Weights of a small self-supervised audio encoder (BEST-RQ).
Training: 2800 steps, batches of 64.
Data: trained on single notes of musical instruments (NSynth), 1.0 epochs.
Rows from block 2 of a small self-supervised audio encoder (BEST-RQ), named by matrix and row number. Rows with one number belong to one neuron. Each number is 500 + 40 x the weight over its row's rms, rounded and kept within 0 to 999. All counts start at 0. Numbers have three digits each. After the name is the row's rms in percent of the matrix's.
Before each neuron's rows are labels from the 100 clips, of 14976, where the neuron reaches its largest size: "responds to" is what is common among them. Only what is clearly more common there than usual is listed. The data: single notes of musical instruments (NSynth). In brackets: how many of the 100.
# gate: first MLP gate (model.blocks.2.ff1.gate.weight, 672x256), inputs 172-255
# fc1: first MLP up (model.blocks.2.ff1.fc1.weight, 672x256), inputs 172-255
# fc2: first MLP down (model.blocks.2.ff1.fc2.weight, 256x672, transposed), outputs 172-255

responds to: octave 7 (35); mallet (32)
gate.77 084:478560492495510503521514476453521500496548563419442524404505530540515511531525456536528530548462526509557433452506479528507504487494488548389467490544531504448448478556453452547487477513538507540518473528490433520465483499449484570534465517470545534434
fc1.77 070:478501491497497435481574513485442547462427556520502463481536471509515455549563502490474507428478500499419517501459461470540500474498514552558462453472495499514520560475546462549511492531455449512460472482558564516604447519553519494459544486513446439512
fc2.77 078:492484455513486493539473476550490495519521484473572537494484479544467563457537482478537547534531510532393501476439466454503476531502490470488513417482462525498485466492433436431512500504549468561569501555463544518490516564482499516469502450479512584444

responds to: acoustic (64); octave 2 (40)
gate.497 072:513547458581446480467535474455434527566467482466472443507527476522517547510468487505486550500546524501533464520497493529508489485416511474508479480487498438580581517510497395447523486583497469521383515478557519515519454541545534436474517574457508517502
fc1.497 088:487525497507503552513472449432468516441487528500454470513512473523466539477416504385538476491535532494512458505543552548549492503432534464486507460567465419580498541546492487426568554576523487523374514472552529549546572490543528478486535560486455465575
fc2.497 076:575452454444492509499478549486537489475468491530472503403525539451478497554536482508477425515467508515528508483522466522455523460589528469526487421442502471480522468532498509543467495536501451476538494475485495501469501530475516492492563450554510569421

responds to: acoustic (62); octave 6 (34); string (30)
gate.585 060:430471502482486494483508539486549507491512541514525534543515432518541448485533509493470465478483607534540511439503510551481479477566510439472530535488496459474561505468503499537545524548523548544560490476437574559489478439504448502554464539432524491446
fc1.585 069:568533454427513487565547433477516461486462570528569492492484509527562484534456555515475546469479503438532512471492528540531483543569524495504520466540514502563537572466573465547491453519546434492558538476483468558485442523484461457484456499485451460478
fc2.585 059:510467531494515529454508480498492503449460439550571526472531453492430518473476543483508430492588541462524546541476486474517514436536542486502482551480515435390471468510524477478534508477478493522467499543553485510488499517503547548520550503423512486531

responds to: bass (47); octave 1 (45)
gate.551 086:611448515403496534496506472501475515482493436498531463524500510416435535527528488479498447502514443464462599511483404469479499511398473466508552550491517506499456461515495478491506447560508507480482581480554466544578447471523467574496421515466533497538
fc1.551 073:519518470479459438565525455427496480509501518497489544518484423454502547538558477470489505578459496467474470563473459452454464495405496494491501552481517571540502467503489452469530522512478564500496555423409482540523492511488507530374488515510540535527
fc2.551 063:530522549518497507458554616523566444471509482440512459548535439559529512605463520511493559466491513517491554491471478516469471535511445469524514533489470486480458459454451485488495516463542492504510548571470485568484492496508613482556472591552557539464

responds to: guitar (33)
gate.515 131:500522483503442504444475549524490491506470561504504483579533478491524544537546459526453526599561476504493540485505570621503439461495581496528493601496518505564541490503497529485516516452507606504458521553437450486431601505442478477480521432536544515546
fc1.515 122:487516474464419459503512524439528542464494434540527552534509525529527459471579498571500468503497439506501536516481477483495459418544530531537530437517533538516501501458475548556533534528472573532592484461571469549523472546488510540508451478513479492464
fc2.515 128:484472558477520474495527497485492447512507569535471550522401477547465507524515517441489490515528479539567528492549516453500513470490541479486481474503493453553483519513513501524460486517498500490547532490510484582495484516483465438505530502530475522532

responds to: octave 6 (54); pitch class B (27); pitch class A# (25)
gate.20 075:447539540484541516453507526481452499495517399522512476507434512473590498510501579553492474505522572496504473586446492437488459508450511500534455518495489573519459478495510436473548495528509525423549472481530534426466440520465478551442527588511403502530
fc1.20 071:443476462436561511471438441471536466517512448493526446489491516475530566482482540540495497488519484450508419524540488530428413568518571519540455464481564514548506419491513484566479563455428502447498516468554563512520517450489462520524514501484498475528
fc2.20 077:476484481487433437473560530505491486540561537504518385572517513446587474476500530459547442512569514523439530518516477497591533432532446528510527523531482499539429487457464487438475527533520460518554491487589416503561471536447464454485506583621501506453

responds to: pitch class A (29)
gate.622 093:446441516571539486427478490564537457513511532550469493568488514482452480502476604466449526539551453505476475566415541437488489478424480487546525590522487523569498584466518467497541548452549532482526495490497475451532509413562517510433547500454536515500
fc1.622 078:489590486495502534513508512473477504475488488483443471530521549487471527479506453454562506470496468456559600441552483584484539539497549453475511453478517491418479443493538491522499424516535504510481479469497519542489478511457557530527564522536505462482
fc2.622 080:516524511494522511519439496496578435466489470459509523502428544489527506511538559546498500490492485486519490513568550536454522464501524524534515513436452502473542550534524532503462473508505509564464453474471514475470480538505506532497547510479513523577

responds to: octave 5 (35); octave 6 (33); pitch class A (32); note: A5 (28)
gate.205 082:472507521489514461483392418534508522502480436607451470567497532542604488507485472542470523552488447486456444547474487567474450487560450505555516490482496519471446454460509436530576504577586492487444562480543493530518485454449500459411492452498488488486
fc1.205 075:468535578485542577491490520513530483550509511425475515505506516466433467500465464491518507478514517477478564520557539455478453458423515493461468484541532442490543511512499569463420533416498486541552454501427523493530561576513545547613544518471480545478
fc2.205 073:477425430480490498509504529537504473421467485478439437511502491587528577461510480496549536525488453530521530577452511530544513460582454546521467472497530460454467439444554503486565528569494489496466510495508448491487456499500492553475410524625474490556

responds to: octave 7 (30); pitch class D (26)
gate.55 069:509527542538503531592515413463462474440520560534520483562531458490498521543526491499456549525489531546498509459592603496501513463456579537534509487487572440565517494428458540484518454576494476493535547515553432619474483514432501479521492486517488499438
fc1.55 078:543483540470528556510492489463567565530499497429560480451515509512421525529462482496524544494529501510505484534515540447478502588510444465526489539433513510485454530463470524513549492484527612480488446550583479466484493468535471467530524471473498517462
fc2.55 060:549501501606499461527474530463472513458501518495505500463454503497563473485480551447463384470535498465517608493545492461609474417544592491570388527604508492477474435490481472546491445466437498520499480416540512519533474510541481561503455452498526453507

responds to: octave 7 (62); pitch class G (33); pitch class F# (30)
gate.398 118:546497466577521461481538481528510521563489531531476488566469468478412479506471504547493511467488494428407442435529545503543446458462526535474479449425496504486526516493442477482472442567593450511499471505553496488467509436500513539605482544532505474491
fc1.398 127:485443415488499485562547519491513519508476508534554477578498456529485462528479460556465504518466551522484553457500601453480462511494481502443507506411439458500567506482528429509521468511639544563526453520526483433529434424471556556551551560534530549537
fc2.398 121:557529550471522520502511414453488507464464523485456522449590520496479523513428557482536508488524538511523508513398520491453491453486495463555469490430441485519496530495513541488564480551478430493546505563519437396447535498560419503486544479456495573479

responds to: acoustic (70); octave 4 (48); pitch class C# (34); note: C#4 (32)
gate.318 062:543505500538586593549474418475506534472538481490487466513574510465506448491443430566503538501529523473526477484439503540531505493559576510585443473528493536517558495522498553487494537496525540484500617501516478470518476538601444503554531522446523524500
fc1.318 067:465566488465472509533465518482527565518485529502576493445466437556519538518541552451483479494493468502463454430465542397465494513506486436502507499530537519473491474478548535511561438526530498475569391462453545520490459384458481510421477432499503533532
fc2.318 070:509466450530386388470439400520486496453512489489464489476511500451496458437515426463462540460464536496510507508582495435483522532479506535528503610554534466478476468444404487478568481499575528506426543482440546485536508518584464523493531469538517577435

responds to: pitch class A (49); octave 5 (49); note: A5 (40)
gate.161 097:529516512464514412478481476523472517572520513514521451546486523526590514493526533511526433488519560496516475500510432506470474507500480527468463469548465428524548487504498469531531521476540491485437488486505459587539576512525534482481477510452573397492
fc1.161 109:571512520521453490442473501512516483567526541519491466532497521474625557558522506594510443575483475483514435434547484428503474476554495506428426441509475495497486503501503492449490479491503495516456488476514470531540502510471504524533558465545517418513
fc2.161 096:468451467528522529508472517433493537511493472524469500531471466530502535513459499531540521504502457571528494500402514566487491507446413461488553466474520549577436502575528448440425514541471461453449495549550571498516483506514445466529515590511560493522

responds to: pitch class D (25)
gate.9 079:490543483535510513463514470540475551494504459548545494465522459458420495541515510478409511465513603516508455488429500563560533511509475450559437468397512473479488527481472495433478496524478542555423505487515529485506508513547508560486524452468495530495
fc1.9 087:520475547535547503483544493445479560449462564505555482487532447481476590517579557525486539427517523440538520464446445486521567487504497465465437445456483546450493476521506464486491587484568551463496523556486530470451501521462459446489487522515484586453
fc2.9 088:467513463496442526538437498531491529485494456567517472487498483504485477450500550460561590591505467456449510497473551451542471472477505417512537506455523497516501543525483466460461471468584460474483538473498542480489454475533480455481468477502457423441

responds to: octave 7 (36); pitch class B (29)
gate.389 057:519484540421501493515466532525562521483535474474506468521474460446506486459509625528481525425464432498511560518532508484460459591519532475538400460560485517475462439555484492481430465555510441490538502512525580446475501499503440492479513506526534499454
fc1.389 060:446419523450435512547552504508473509456503528475532572470507480450508563412446445498458442488531430484441477479515476504512468433500540550566560469537478452507498517553483546553502460515545603575548523462533485418492498556538512522395577521521527453546
fc2.389 048:583472497508468543526457535525472521491482487561514483514458539474542527580501489505538518526507512491526509444487538470435467521549511471488493523487535478472480482403486490463525512425592471504485473468448560527550521532490487466477534489530528499520

responds to: octave 6 (33); guitar (30)
gate.293 138:525489507462562549523536526430509479474585424609513514513504526519542475533528544525543531531482447499528525535527526532446509533507523455554526500503525500541494492458504453495542476438508475556456497515558478446483518481509520471487535442510483506503
fc1.293 141:530394518470427461484461524498509485543435548411492527481514494440496492486547444494467406436472584493427531466409545479498452465517499545465472513501485537500469481516555508503473594484455467457518512473466542516550525542494482480531476491456507484517
fc2.293 156:555552535514447540496508508387461418520533475485507516555457500454432504453457539433517517541538460518538595583497500541496511515526480535523461455413481396499453455476497523472557496472523518499447512550496439462440503459508434475486472528548536497455

responds to: octave 6 (66); pitch class B (35); note: B6 (31); pitch class A# (25)
gate.397 093:456507518455513408522540525535540572493459540491451489477523505481522563437507531557572504488445567530550467528491531632491461504482535555489532546468475504547582438479455516512534590499500559479497464478571525451473554576485527454544532497497461463505
fc1.397 093:479489554577552464486479485454489546487506408465461602496449512464469495478524500499432459505549487519455528470543537457542453519545453448472494428454507452499592503533458474538482546530499480527533517509573452459491561471473416439470532490540495546518
fc2.397 075:515494531483465532474528483463474550519460506523516472497499511524512531490506457452511555556505482522433452492535438562408480481504551478459538580469572466494509495519499483523516488405503532465469459557543477477530436519488498545550509433476513569417

responds to: mallet (33)
gate.276 077:444488497454489523493486459527494563530475501507506462485506523518445474487503512439537530512497488466525482479562524540595519576474470553477511525530521517514477523477481473465507489513548471516503475503468519449510547466549468505475552452482445507501
fc1.276 079:585437535561465497439519509466470529511496468569484444545523512521494502456467535474487547513461445496520525434440500435449527503560542464487518468529473469512545541439510576460492505577499499465460442531518516489527531511452511488586537522561495488505
fc2.276 085:394533498493484523576454479463497498505439503487514507518449444549511594528513528514453469530525540427497467531477549460481470515529473582515477448486529525455406425493494560493474433474555520474526522482515450487501534427463424537452486442441547572493

responds to: mallet (38); octave 2 (33); octave 1 (31)
gate.329 089:402474517494488497471536508541515526468561493506529507493439497490549474550413480490500489512480548483523565574582576590491514458421502512446461507529495531514598525541455568431504575574477459561490452503466509505480506512516541481558488540510515489563
fc1.329 102:502544458496493540567491500462469476490395483424466524509551502439446543451551525520506502493484466532455424481414438437434543482534498428520507449487528447526502527454548502511461442471547469434529519483521469524579452471453493562496496472568503459464
fc2.329 096:434482537544481480435510536520450504517574468590541552554465501443491433493475446502497537495529568529576435483474488506532445464448543458471528511449555509481499484506459507455516529538549483507509504470497555469479532506549530481525524501395510528514

responds to: octave 5 (65); keyboard (40); pitch class F# (27)
gate.191 094:484504580479501518536530427458502523427509471534567456543481515478468490483495435543530549467480448457559517514481503456547527495547505503542373454425542537520508462470533443557513454560504547477475538540503523457588477455510490482461461475509560533520
fc1.191 092:500501478467431525555530445486561531424488490451455535487418591480479499472436524416531429501474442518488474471473466446441524536504422482489443433454508554510470524522557378528474520491566518531473545545493530508448487599506537493569552470452486486481
fc2.191 087:497510440558584505531460516516460504491456466558557515474584525485465467514551451581543530448481561475515590481593537498533514437497552604506533459428516441458500491475461511560520454486561491518417550441542478467522503453466489497464466530488435408466

responds to: octave 1 (36)
gate.362 050:515588465470434472511382493558565464472495438495461493454549567490519499485579491447501517533468529498507521535485514446510443467525514525528491458497532483484459460544492523501571530510410601474508531504492548532518497439585508500490486522520420590463
fc1.362 057:494426446508468443562506490465534504503473540565497534486427449443462461565464489558487561449437460514532553455523497513557478519550488451480431483476532482526546532525539454483435489490493498462559515454461500432431452492486523530488553551472522475459
fc2.362 043:478472488532489549496489527507487512573452501492525530492518580538421445547459468540476433485535542487532490558471505570496547534525467438499478509486447468560471416571478523463456537475496480486504569467526439487530427535570491468513420460409466576449

responds to: octave 3 (51)
gate.80 078:482500492493462488583411500565439498520504476482489485466498511545463483499428565502357478535534546489504460439523517538498459473540489488507549500451462477530458521530533443512508428501485501483492458433542571527507465581514468502498491474493514489561
fc1.80 089:527486528459498468489549497434598501482473491520575467538489533464603525523497467496483487479459453568506411521526590466458589483567455510552479484612538450469551512484443488473507596480420461517518528584500480544478514550446510543443515544493504488421
fc2.80 081:456559419511483490561466491472541478519557482550594498552535533501497516480558439520470516504457526491525504511489490451553437528445491485479504577566545516496517442537515477487436498556484501504494575482538450529535535539524509571523481455518492508511

responds to: octave 6 (53); pitch class G (32); note: G6 (25)
gate.657 096:456520503525431521469460482468472573483364512551552533510472459495471562511511506509513487505534509504488538537466452459504561530525553469469512482446464540501493459549471471575460470456470494494514555549489457436449476502435454443513424541547497485509
fc1.657 092:508512504498508527539467517518461520554500442457555515488472530435444508555496551486542425541499515493440456610572505465520474571503591547497449457489511484492507422487470529592434483449467495489430479519501452493499560531529479476463453491495572512483
fc2.657 096:574382505489498449473515529556516498514461524467454516463491528568485546471508501439482525499526490487556493511510572456521555474539487519428430520528483487506405456569549483503493478581461504507486470467500511463534522505498456503482490423474455467515

responds to: synthetic (60); bass (50); octave 2 (34); instrument family: guitar (30)
gate.95 148:494529493362476484557494479506524570476481485466446485418528463504445520494541526414450524515519537480544529557523470540516455498497505464521499524499457488487547535489516528444470502488548500555529448462483544474572523514486537531494497528465495481485
fc1.95 151:435536452418459518525523435548462577537471525501492506486530494441414518485491517452486564529519528461510545602450468535561503425491497511471496505446505488518539516512537554427461532453537461499508520494496518476519457548508523520467515536440530554454
fc2.95 179:545509537476462473509478505555498429485498534497582483546512461466456549533497516501525476493512460458447506471538572464478544507482508479467497512547425542448599463473503501563491532528438507547507517544520536606432540550571477535494440439465485431481

responds to: octave 4 (45); pitch class A (43); note: A4 (36)
gate.417 078:505485445474512530482490509474505456528514533569417501483556484525464458512517478486554510574478504595456452454435562497565551497544533472373530460446510451572493512488479482551523484524457513428577434507451506490520565476486440524520426499473569513504
fc1.417 075:542517510457504489541583484512466464424464534391436404549548559534510551585436492477485457537552458436462487514489512560450538521532459483500506536473482456507538541481474476436504544465507499532533518526511546518486433468490484540483443530473476514515
fc2.417 069:511475588509473478434465509505532451489487453508489404485470508462473513474405514467523559480471462589541463541461519491492505567519490441468481427545470582509472529491493497529507431450461516496544503477511519477536456486451554518544515401558535399523

responds to: synthetic (86); bass (79); octave 1 (48)
gate.659 099:518500562455491465456521448455527493486517466579506439563470472487502469510508549495508491603471472485471464534491523470461539519531449485544486493475461497464560501534507509479499452481465473507449514417438512492551439448458429516482544437530503518475
fc1.659 093:513521496419546505482494571441508443517494600462492573477603449544490528543553491520575449460492508492459537430469520468492499527485477453449455561478488444500468538546531481548515406522484470489495517502440546444536529486497459497550509530421530544421
fc2.659 077:352537546505455447470519475477470490504474436502526541476443433566436512443411570528470517569418583481528451579578498461554504434463484608533435414456557565512509553496480520471464522543533449479485503514520503519458547541505510554521543514510486485543

responds to: octave 3 (65); source: acoustic (64); pitch class A (36); string (34)
gate.119 084:408473501492560409455448446460454458523514481503518494557464537548559566537477471521492465653564579502493496470452501536535496532477455529483436516416460560517523465521494487473471572423472485436487504486465495518474500520403531453485481557525446515525
fc1.119 081:563440457446446489525545535522594538510577546496548553493485496434465424579540445463502524490498467491500540518541550466515473492557458517488532523507480440508399495515479507589437474503487554544440562496544505525491520449479486495546520527454442449487
fc2.119 083:476518508472481552564545468545511437494466513508467518492535474543525551549452446501486482517439582477562510462545484462482476559504532480464480590545583557470559504489533386478491524466482487469518498547540517535530496482449499542504495517573450480495

responds to: bass (46); octave 7 (29)
gate.13 060:544493522487450482525473488515493505521475445517576487499560516396501563479464452449451520493489480504521440506512505456480534441472529474483451503503501526469494551490502511511470573537465509475517533479489487466477481474453539452513420482513501544488
fc1.13 056:496447455450543553560450450507508436547467421472466497556458485541526435459475553442477495500436488411563543503526537426541519480477491537424510543501433512502530509518502489461508506567492513518534485512545522436444501528479544497477453535509544556548
fc2.13 049:524545514461496463433471485582495542491513533552467484503495499558508527501483491515420517437496386490482509491515507575516531496518513537491481544505523489513500475523521409574508525519510483514514514524525518540514490499521510502513524512450468375569

responds to: guitar (33)
gate.273 089:504504521409424403505484494516478443480486506579509554520542432446511498523501476433471533534523514560515531528460527469508502447448485501479438545483459496446473459505447463445513462471506612390516483471564476531487554524475425508435493567471483581490
fc1.273 089:436467483480470518548534436499415452473469465524508501514450467528417509505518486493496521574524521460507551387529534539510509534489485527622537537491561572512483499479495493468573539465494503509516521514545510555534383565459515483566474444510525429448
fc2.273 077:562499482486448541441465594457531528476481514478465497507547526454527523516502480468477447457545464469572483527447571522536518475573519455510499557534459520514553525490488527557429430452459489528486517537529442543521499521488486458515525509448412479500

responds to: synthetic (66); octave 7 (53); bass (53); note: A#7 (25)
gate.193 099:523519408568529566554407518505491515488524547469488508500501441457510530444538446542461416482595470511494476495541518519407544469454474482516525489585506532468473529517535523528541492472491501527516547511494459571456505478499487444456503558460482534444
fc1.193 098:484469467448508509478512496537462478519546453479492510514508550514538444533461484435528495483518421469519556485548456484502539467518480552484536476584441497504540548503506488485445589444533547559565507519499527557525519508461524534501547497536567465476
fc2.193 106:437513451473480463513444560506536472561581483537570510497506502433463568543513478460545427516479514490469515490531474554445549536510487462488529421447563475484465538517496513586516503478499502513563598453572508544511419468516486474532461515542501498501

responds to: pitch class D (26)
gate.506 130:522547460551505473498546497493479472482515477556447517530544532495470505501581495471532457490536473529487447437497476578511464520582417525449527435503486544481502538507490550516550427520469524484512450578530488483462460498486454459559492458474494446523
fc1.506 132:513490461467536546507531493503502540550502521498505553421471467459458516504466557459481549481548554513488506563512542441559483501466547546535487525519521488482506486519467528538499466519521531414551513476527432480574469568469499545449498528501503527479
fc2.506 128:522499491486414451500526490534519536451502472541510463468505484506488493582529515477491514513501455489492564400434469501488455488540514564497443417506462502455498520514562462527552488534526439450429553506440453524455520534421464499531460479497448511447

responds to: octave 6 (42)
gate.412 081:593547527517562468500458517531471516461508562561473570489427542455520440498508513484526539531463424587521560500495513527457486427506531518478427481536526559467458491452488442489491479451521456496517501490496465463452543524475490474511444545471523538475
fc1.412 076:458435486464490466487481523482579500499451522597534522487507447562499512477570581495449555478483562467534439507484493486582505528519500526491478568519548447464525494556509543508493439440443486541545411527466497578538464461408551523577550468567502454534
fc2.412 071:468473542436520533518523441514470489462463462501477480511394532498512481499563432486511503467511495547524497568487567505533502458448472448545544490572435483516489504576528451468488595515539454507525525537523578509449573544519574477410503512476482514489

responds to: guitar (39)
gate.211 109:504475487470448478513491436500400424502508524463478503447489507574526516433429502489556476499495442476498498505527422566542555529481448475479455478526505500478541471507426448544521503510496490511548564526546467442472472530512463443537480506480487510454
fc1.211 110:486517466433433457454552491534469519418495491510484495520472466468469476400486533441517497532472469513525522451483493486545495498428534465506511453465517532486517544471563488461456516493529418486427583522516471557515481540555533536496521434519475525508
fc2.211 093:460519459519491459508511449535562460518451467522508573535461503524466461532555459483489581520522496441580502484444494509492548446465454525471532504431542539479546517555496550545495489510554517488557498566449519521491445493521576487497520510497484427439

responds to: octave 6 (36)
gate.163 101:506534496562544464484504528489515468519524507527489522513529484502468495521472519554424516478525533553453436569444511557434496462470488497508506513487468494464522524448526529499506552536543489422450512565433510437423492509477484540481476471515506504441
fc1.163 098:454509507477441427533523481506565556497571454533428578494510458520470441490441488493540515458508526539474525542451482581536502475500516494522526476492523494560505541469507491412440554543492465465449553588449518532482607551480461479451528515521499475486
fc2.163 102:449484513451551510553516536485478468521507513496561527457505487512500530471526547476594578455482494530426436461452449483483501505475467500492468493531482526531609502499433512477392459447527474441537442486526499447519511530467528456496516506429528543543

responds to: octave 5 (68); keyboard (34)
gate.392 085:521513426535530519506475531455514488495463519496465541451507575542451416559583531415463497511517502527442464488523528489480537502525516505551518440503547455523488519557478533481509509473470522540503471428476416505471487509464536489467447476536552452551
fc1.392 075:569561533515485547443531514512572462480458465520570432462444524478520504537489498502521469438493462452493445479545471486543511473467483470486501493485481466440500496458539503532542455511529459520507563482557515435529541552481532429479490461521534443464
fc2.392 085:473472478421558529484469528430483508458551463513460479458561518515560507492485507526546427490479514502464469536499533465486485499489442511484517502555555528562487516472432519501450488517401452554497442471492482519452551435527498447402537513518528583523

responds to: octave 4 (80); pitch class F (41); note: F4 (38); pitch class: C# (35)
gate.124 104:445561503483481477427509520489472490510505541568523438451491507501570549545470532559505502528498510533518569503425502504547482606548507467520528555492527548559516521561467525490533458479492508535489567448511521543478488487486506526547567456548581575570
fc1.124 113:498495484434465485498521531491509482512453455419480501450517523569450554474535519514512549467535473547540489525533510425513485463512481478461524532445475464500576509505478453463480486478539550527442447507577581472481576507461492470470498543504442545465
fc2.124 096:485452538462496525456533502458553516519506431542502457505469475521545502526506520429424504561500455503523467545469558545488541551529472499491482437576515473567458538438424484506501493512503514574481524490459492464491515540515554498524467498461545478467

responds to: bass (64); octave 5 (40)
gate.469 051:489486461526473452482537581562528477468447423467446523433507460533459444439546488544549468490469450513553471447534496529421485453503518453518446472550459463509565543500518485524544524470533533517547528489478543483525525480474559539474483571440543574461
fc1.469 049:450499561484491526467516434543470506466549521553434555424463538492529457535532588506460533459436444457425470555561531518472459488550490547540447442510463533420512485539591515535551476549444406469535449484527515534515505476481482544486541535556490487513
fc2.469 045:518478468461472505536518476433551473554426512490524465507497459501466547486529510492491430483552501510511426517436532477501552500478523504512493443524475465495495469440449479497486474520445519536488446551481446485533535465491503529534416437521518510569

responds to: guitar (33)
gate.274 081:498470512497538559499485506509455452531509487517460507483511518451471556484532484521473541499525445488417522449541448509486507578526510463508540568533528532489522485526489508473539484556478502499569568536529499588508557501504490511513547509517454487512
fc1.274 088:498504541568431417499546544539515511448546501514507483508452474496516453535487516542547498559486568500462483554445522482537476491469479526505525520494460484489446477459524519527484559497527506536492452477465590487565481522525509476485431513445528462516
fc2.274 081:447502581514553599547472523510520532454486503536518577462517510502565548460468506579531524526524512519538495482540555496517457611460522472507507463483495544526493549543571509505482498551507474546488517489503464500440548517505493479555453520572496478508

responds to: guitar (49); octave 6 (31)
gate.195 076:544484534518541455537454471484516473538531530472497490509541514473541462558536478462500499424487481457515535516457502500514514489512568529509452428546482502478490508432517517487530532490506498516476478479483450573485482456546450517535487525545555555540
fc1.195 078:562490440552524564510471516529403409544551480528490449437475486470518477429488481498527547413488468485487566557536480551523576545510605461539525525444430572482492478489470589471515510497576581423484513459482553453554498536495486517452427507526494467467
fc2.195 069:481481500518527521483507538501565554521445555474420498565504464494553501526505535490479435592463532558495490506485501462471493536559486515479558457459525478500456501477425421522451470472518476506423521491488482528424471527455550487514478549487521560548

responds to: octave 1 (34)
gate.444 068:469436565528517508503527468475509426485508474488549431544535540542558520528445494519447521508502549418502544465471480442494450486569500498509490488509496456466493527491598510473489545523495417517545504508496442512574452436510501572523494496434508498500
fc1.444 065:457529557536450487535539497500481495482471428470454485550479430479491521463609455480493502584500411445584467504504425505499563386506519467473553516458547538466550499582457538421494482530509425589470427447495488494446503553500475508481555557430463507510
fc2.444 065:561548538497492532461422503512530502516559507535504411464448563515496429480430536492498572508471529548485499503516496552572513525537512517469529450537578477520515518428473444555411465490546486517482512499540551521511517514529498497503425549462478514529

responds to: synthetic (61); bass (60); octave 3 (53)
gate.322 171:507591510432499477543477520533480502510528550543441574478509532465579508472482555513547473567484439526473487531529510462529513573513496489559460451518515588539518513525515490478476434584517533457399497534517494553542504485533470499480479541514470475548
fc1.322 185:479424515555474538365543423527546489506570468496442495546459518489452445488574460550486520470539464458491540496456517521460486408440507499432492491478529558517537442511463468501448481460448476516495516472502469474519484473471479507515529487499527563519
fc2.322 164:523556483465593510467553461573488471462518492479612553462520530500515550558456539463441559525452511517530521496466486468471490457530469522509538468537459478559540527508484544546546495599535501512493562476490526511486567536534479520448419512424506483493

responds to: octave 6 (44); pitch class A# (28)
gate.306 081:490505479493482490525466546595426469453485476488509506461463507564487474502550534527508490536441490486523502467502496526452442484436493550475490484461537481560492547494559487532509517489476510526527481521497512432491471604463500554495478458464567575496
fc1.306 082:451528482477545520515514618416480538578476435512443546543517461495504449515489450494585454491526482502468489511536430548521536539456568420520484453537511570483474459487518612519525477530462477438507475561485486536474492468516437523512495438509436561511
fc2.306 090:510521515582432434482515453462538526496516529538619516540521572525477508500534500524465482512475417464481457453479503469485485486531511557506438546546524513497446543461545517507468421443546447470524539471557507515501526480490559511455515473576402472521

responds to: octave 7 (28); pitch class D (27)
gate.651 121:426471428530465486495460456521512574493497456526506476504526498549424434575468469495496496517463508540457499438420458537501573461533484478418578435415448549541515579485582456464494520531463542520455478562544473476500494577524435460507536563437502519486
fc1.651 129:467557485511477524521512497568564496429536516503535531488488470456526480449579533387451498539546509457470475490587489481499476527468534534462435533522507472489498519450500533492504417474445519493515514467497512592460547466466484512512586519488476443568
fc2.651 103:529482497502528503502477439531565525549478503459497567485407514519508474532394497541515467474457524500544508580505516452407504420499503503584497453509497508498543457565483473513507529517462514460457563521505512520473541421495499530479428436500458511455

responds to: octave 5 (43); mallet (31)
gate.307 060:519440497463530462527452560519509528510454510503543573428476462513524531471501426431498450554501444502458572606516468513472473495446546427507453458540557459456459448506512452486411509521499484557445519489443498528435504489555462497496450476501525479505
fc1.307 062:474482462449529496489459519515545538567512454500457473502531442446559495491476559500484548501502483453478539431430508478509506510496429475542555508544514431555552525471520567478510566488541479511585450497523498464592517459470456531479508505488534518508
fc2.307 061:502506489524453518590445447486466522481486532521501422545488532505481524512530477519518472400499502461490494481542512507438468473538485527493528549431519498500499422496534496455516522511515528543545522423520452490569431478519485451597562474486495471539

responds to: guitar (46); octave 3 (41); pitch class F# (30)
gate.446 090:450522572527514441497496480505436518450519495552515489488469512465525498526535472547568412593471487456523496515467402488564508483476525497502381580471455514509473479483467519541619487529449491460516443501504493448395448519538519543480528438522459492525
fc1.446 088:517539587465516461511469451524479510510491499519559506513442475528479514500506465612621458631465498444472551468514455444523531504551519460540392542475468520555500487486481515531580464423491527538500434474527513455475422492499516507423504520516458519567
fc2.446 085:518506463458472496542530485499527528553475474440534564500488529486513441440528550513410581446510520534499532511494499529529485444475505552434542439469508439531482477510506535507573555420570520479495534479517463517447493478508541453545478491528510562400

responds to: octave 7 (27)
gate.186 054:521546471495491486532520430467585511520516456479578510558462495490587554480530579560499492511456460459560529509499472482514538568490532542557485580512519479544488480536461512472485431496449553534499491457430542483447471448466483547501432476439507387476
fc1.186 054:498459478507472492498487541517528450569517422484443526453531559519448507523520490508474574469563454533498503472496527465443518565570535532408523427486446470505479541487465512526559469439507410585556578433510519493492491433504459510512486498570483449585
fc2.186 045:428574520547559524484525470512510439490519523510532539502545491400457447539507421531549509571469464462428455456484477521517612502509536405491453460519528505573520492460468476559498540441510509501550488506515476476537508536434456505479428440565483594490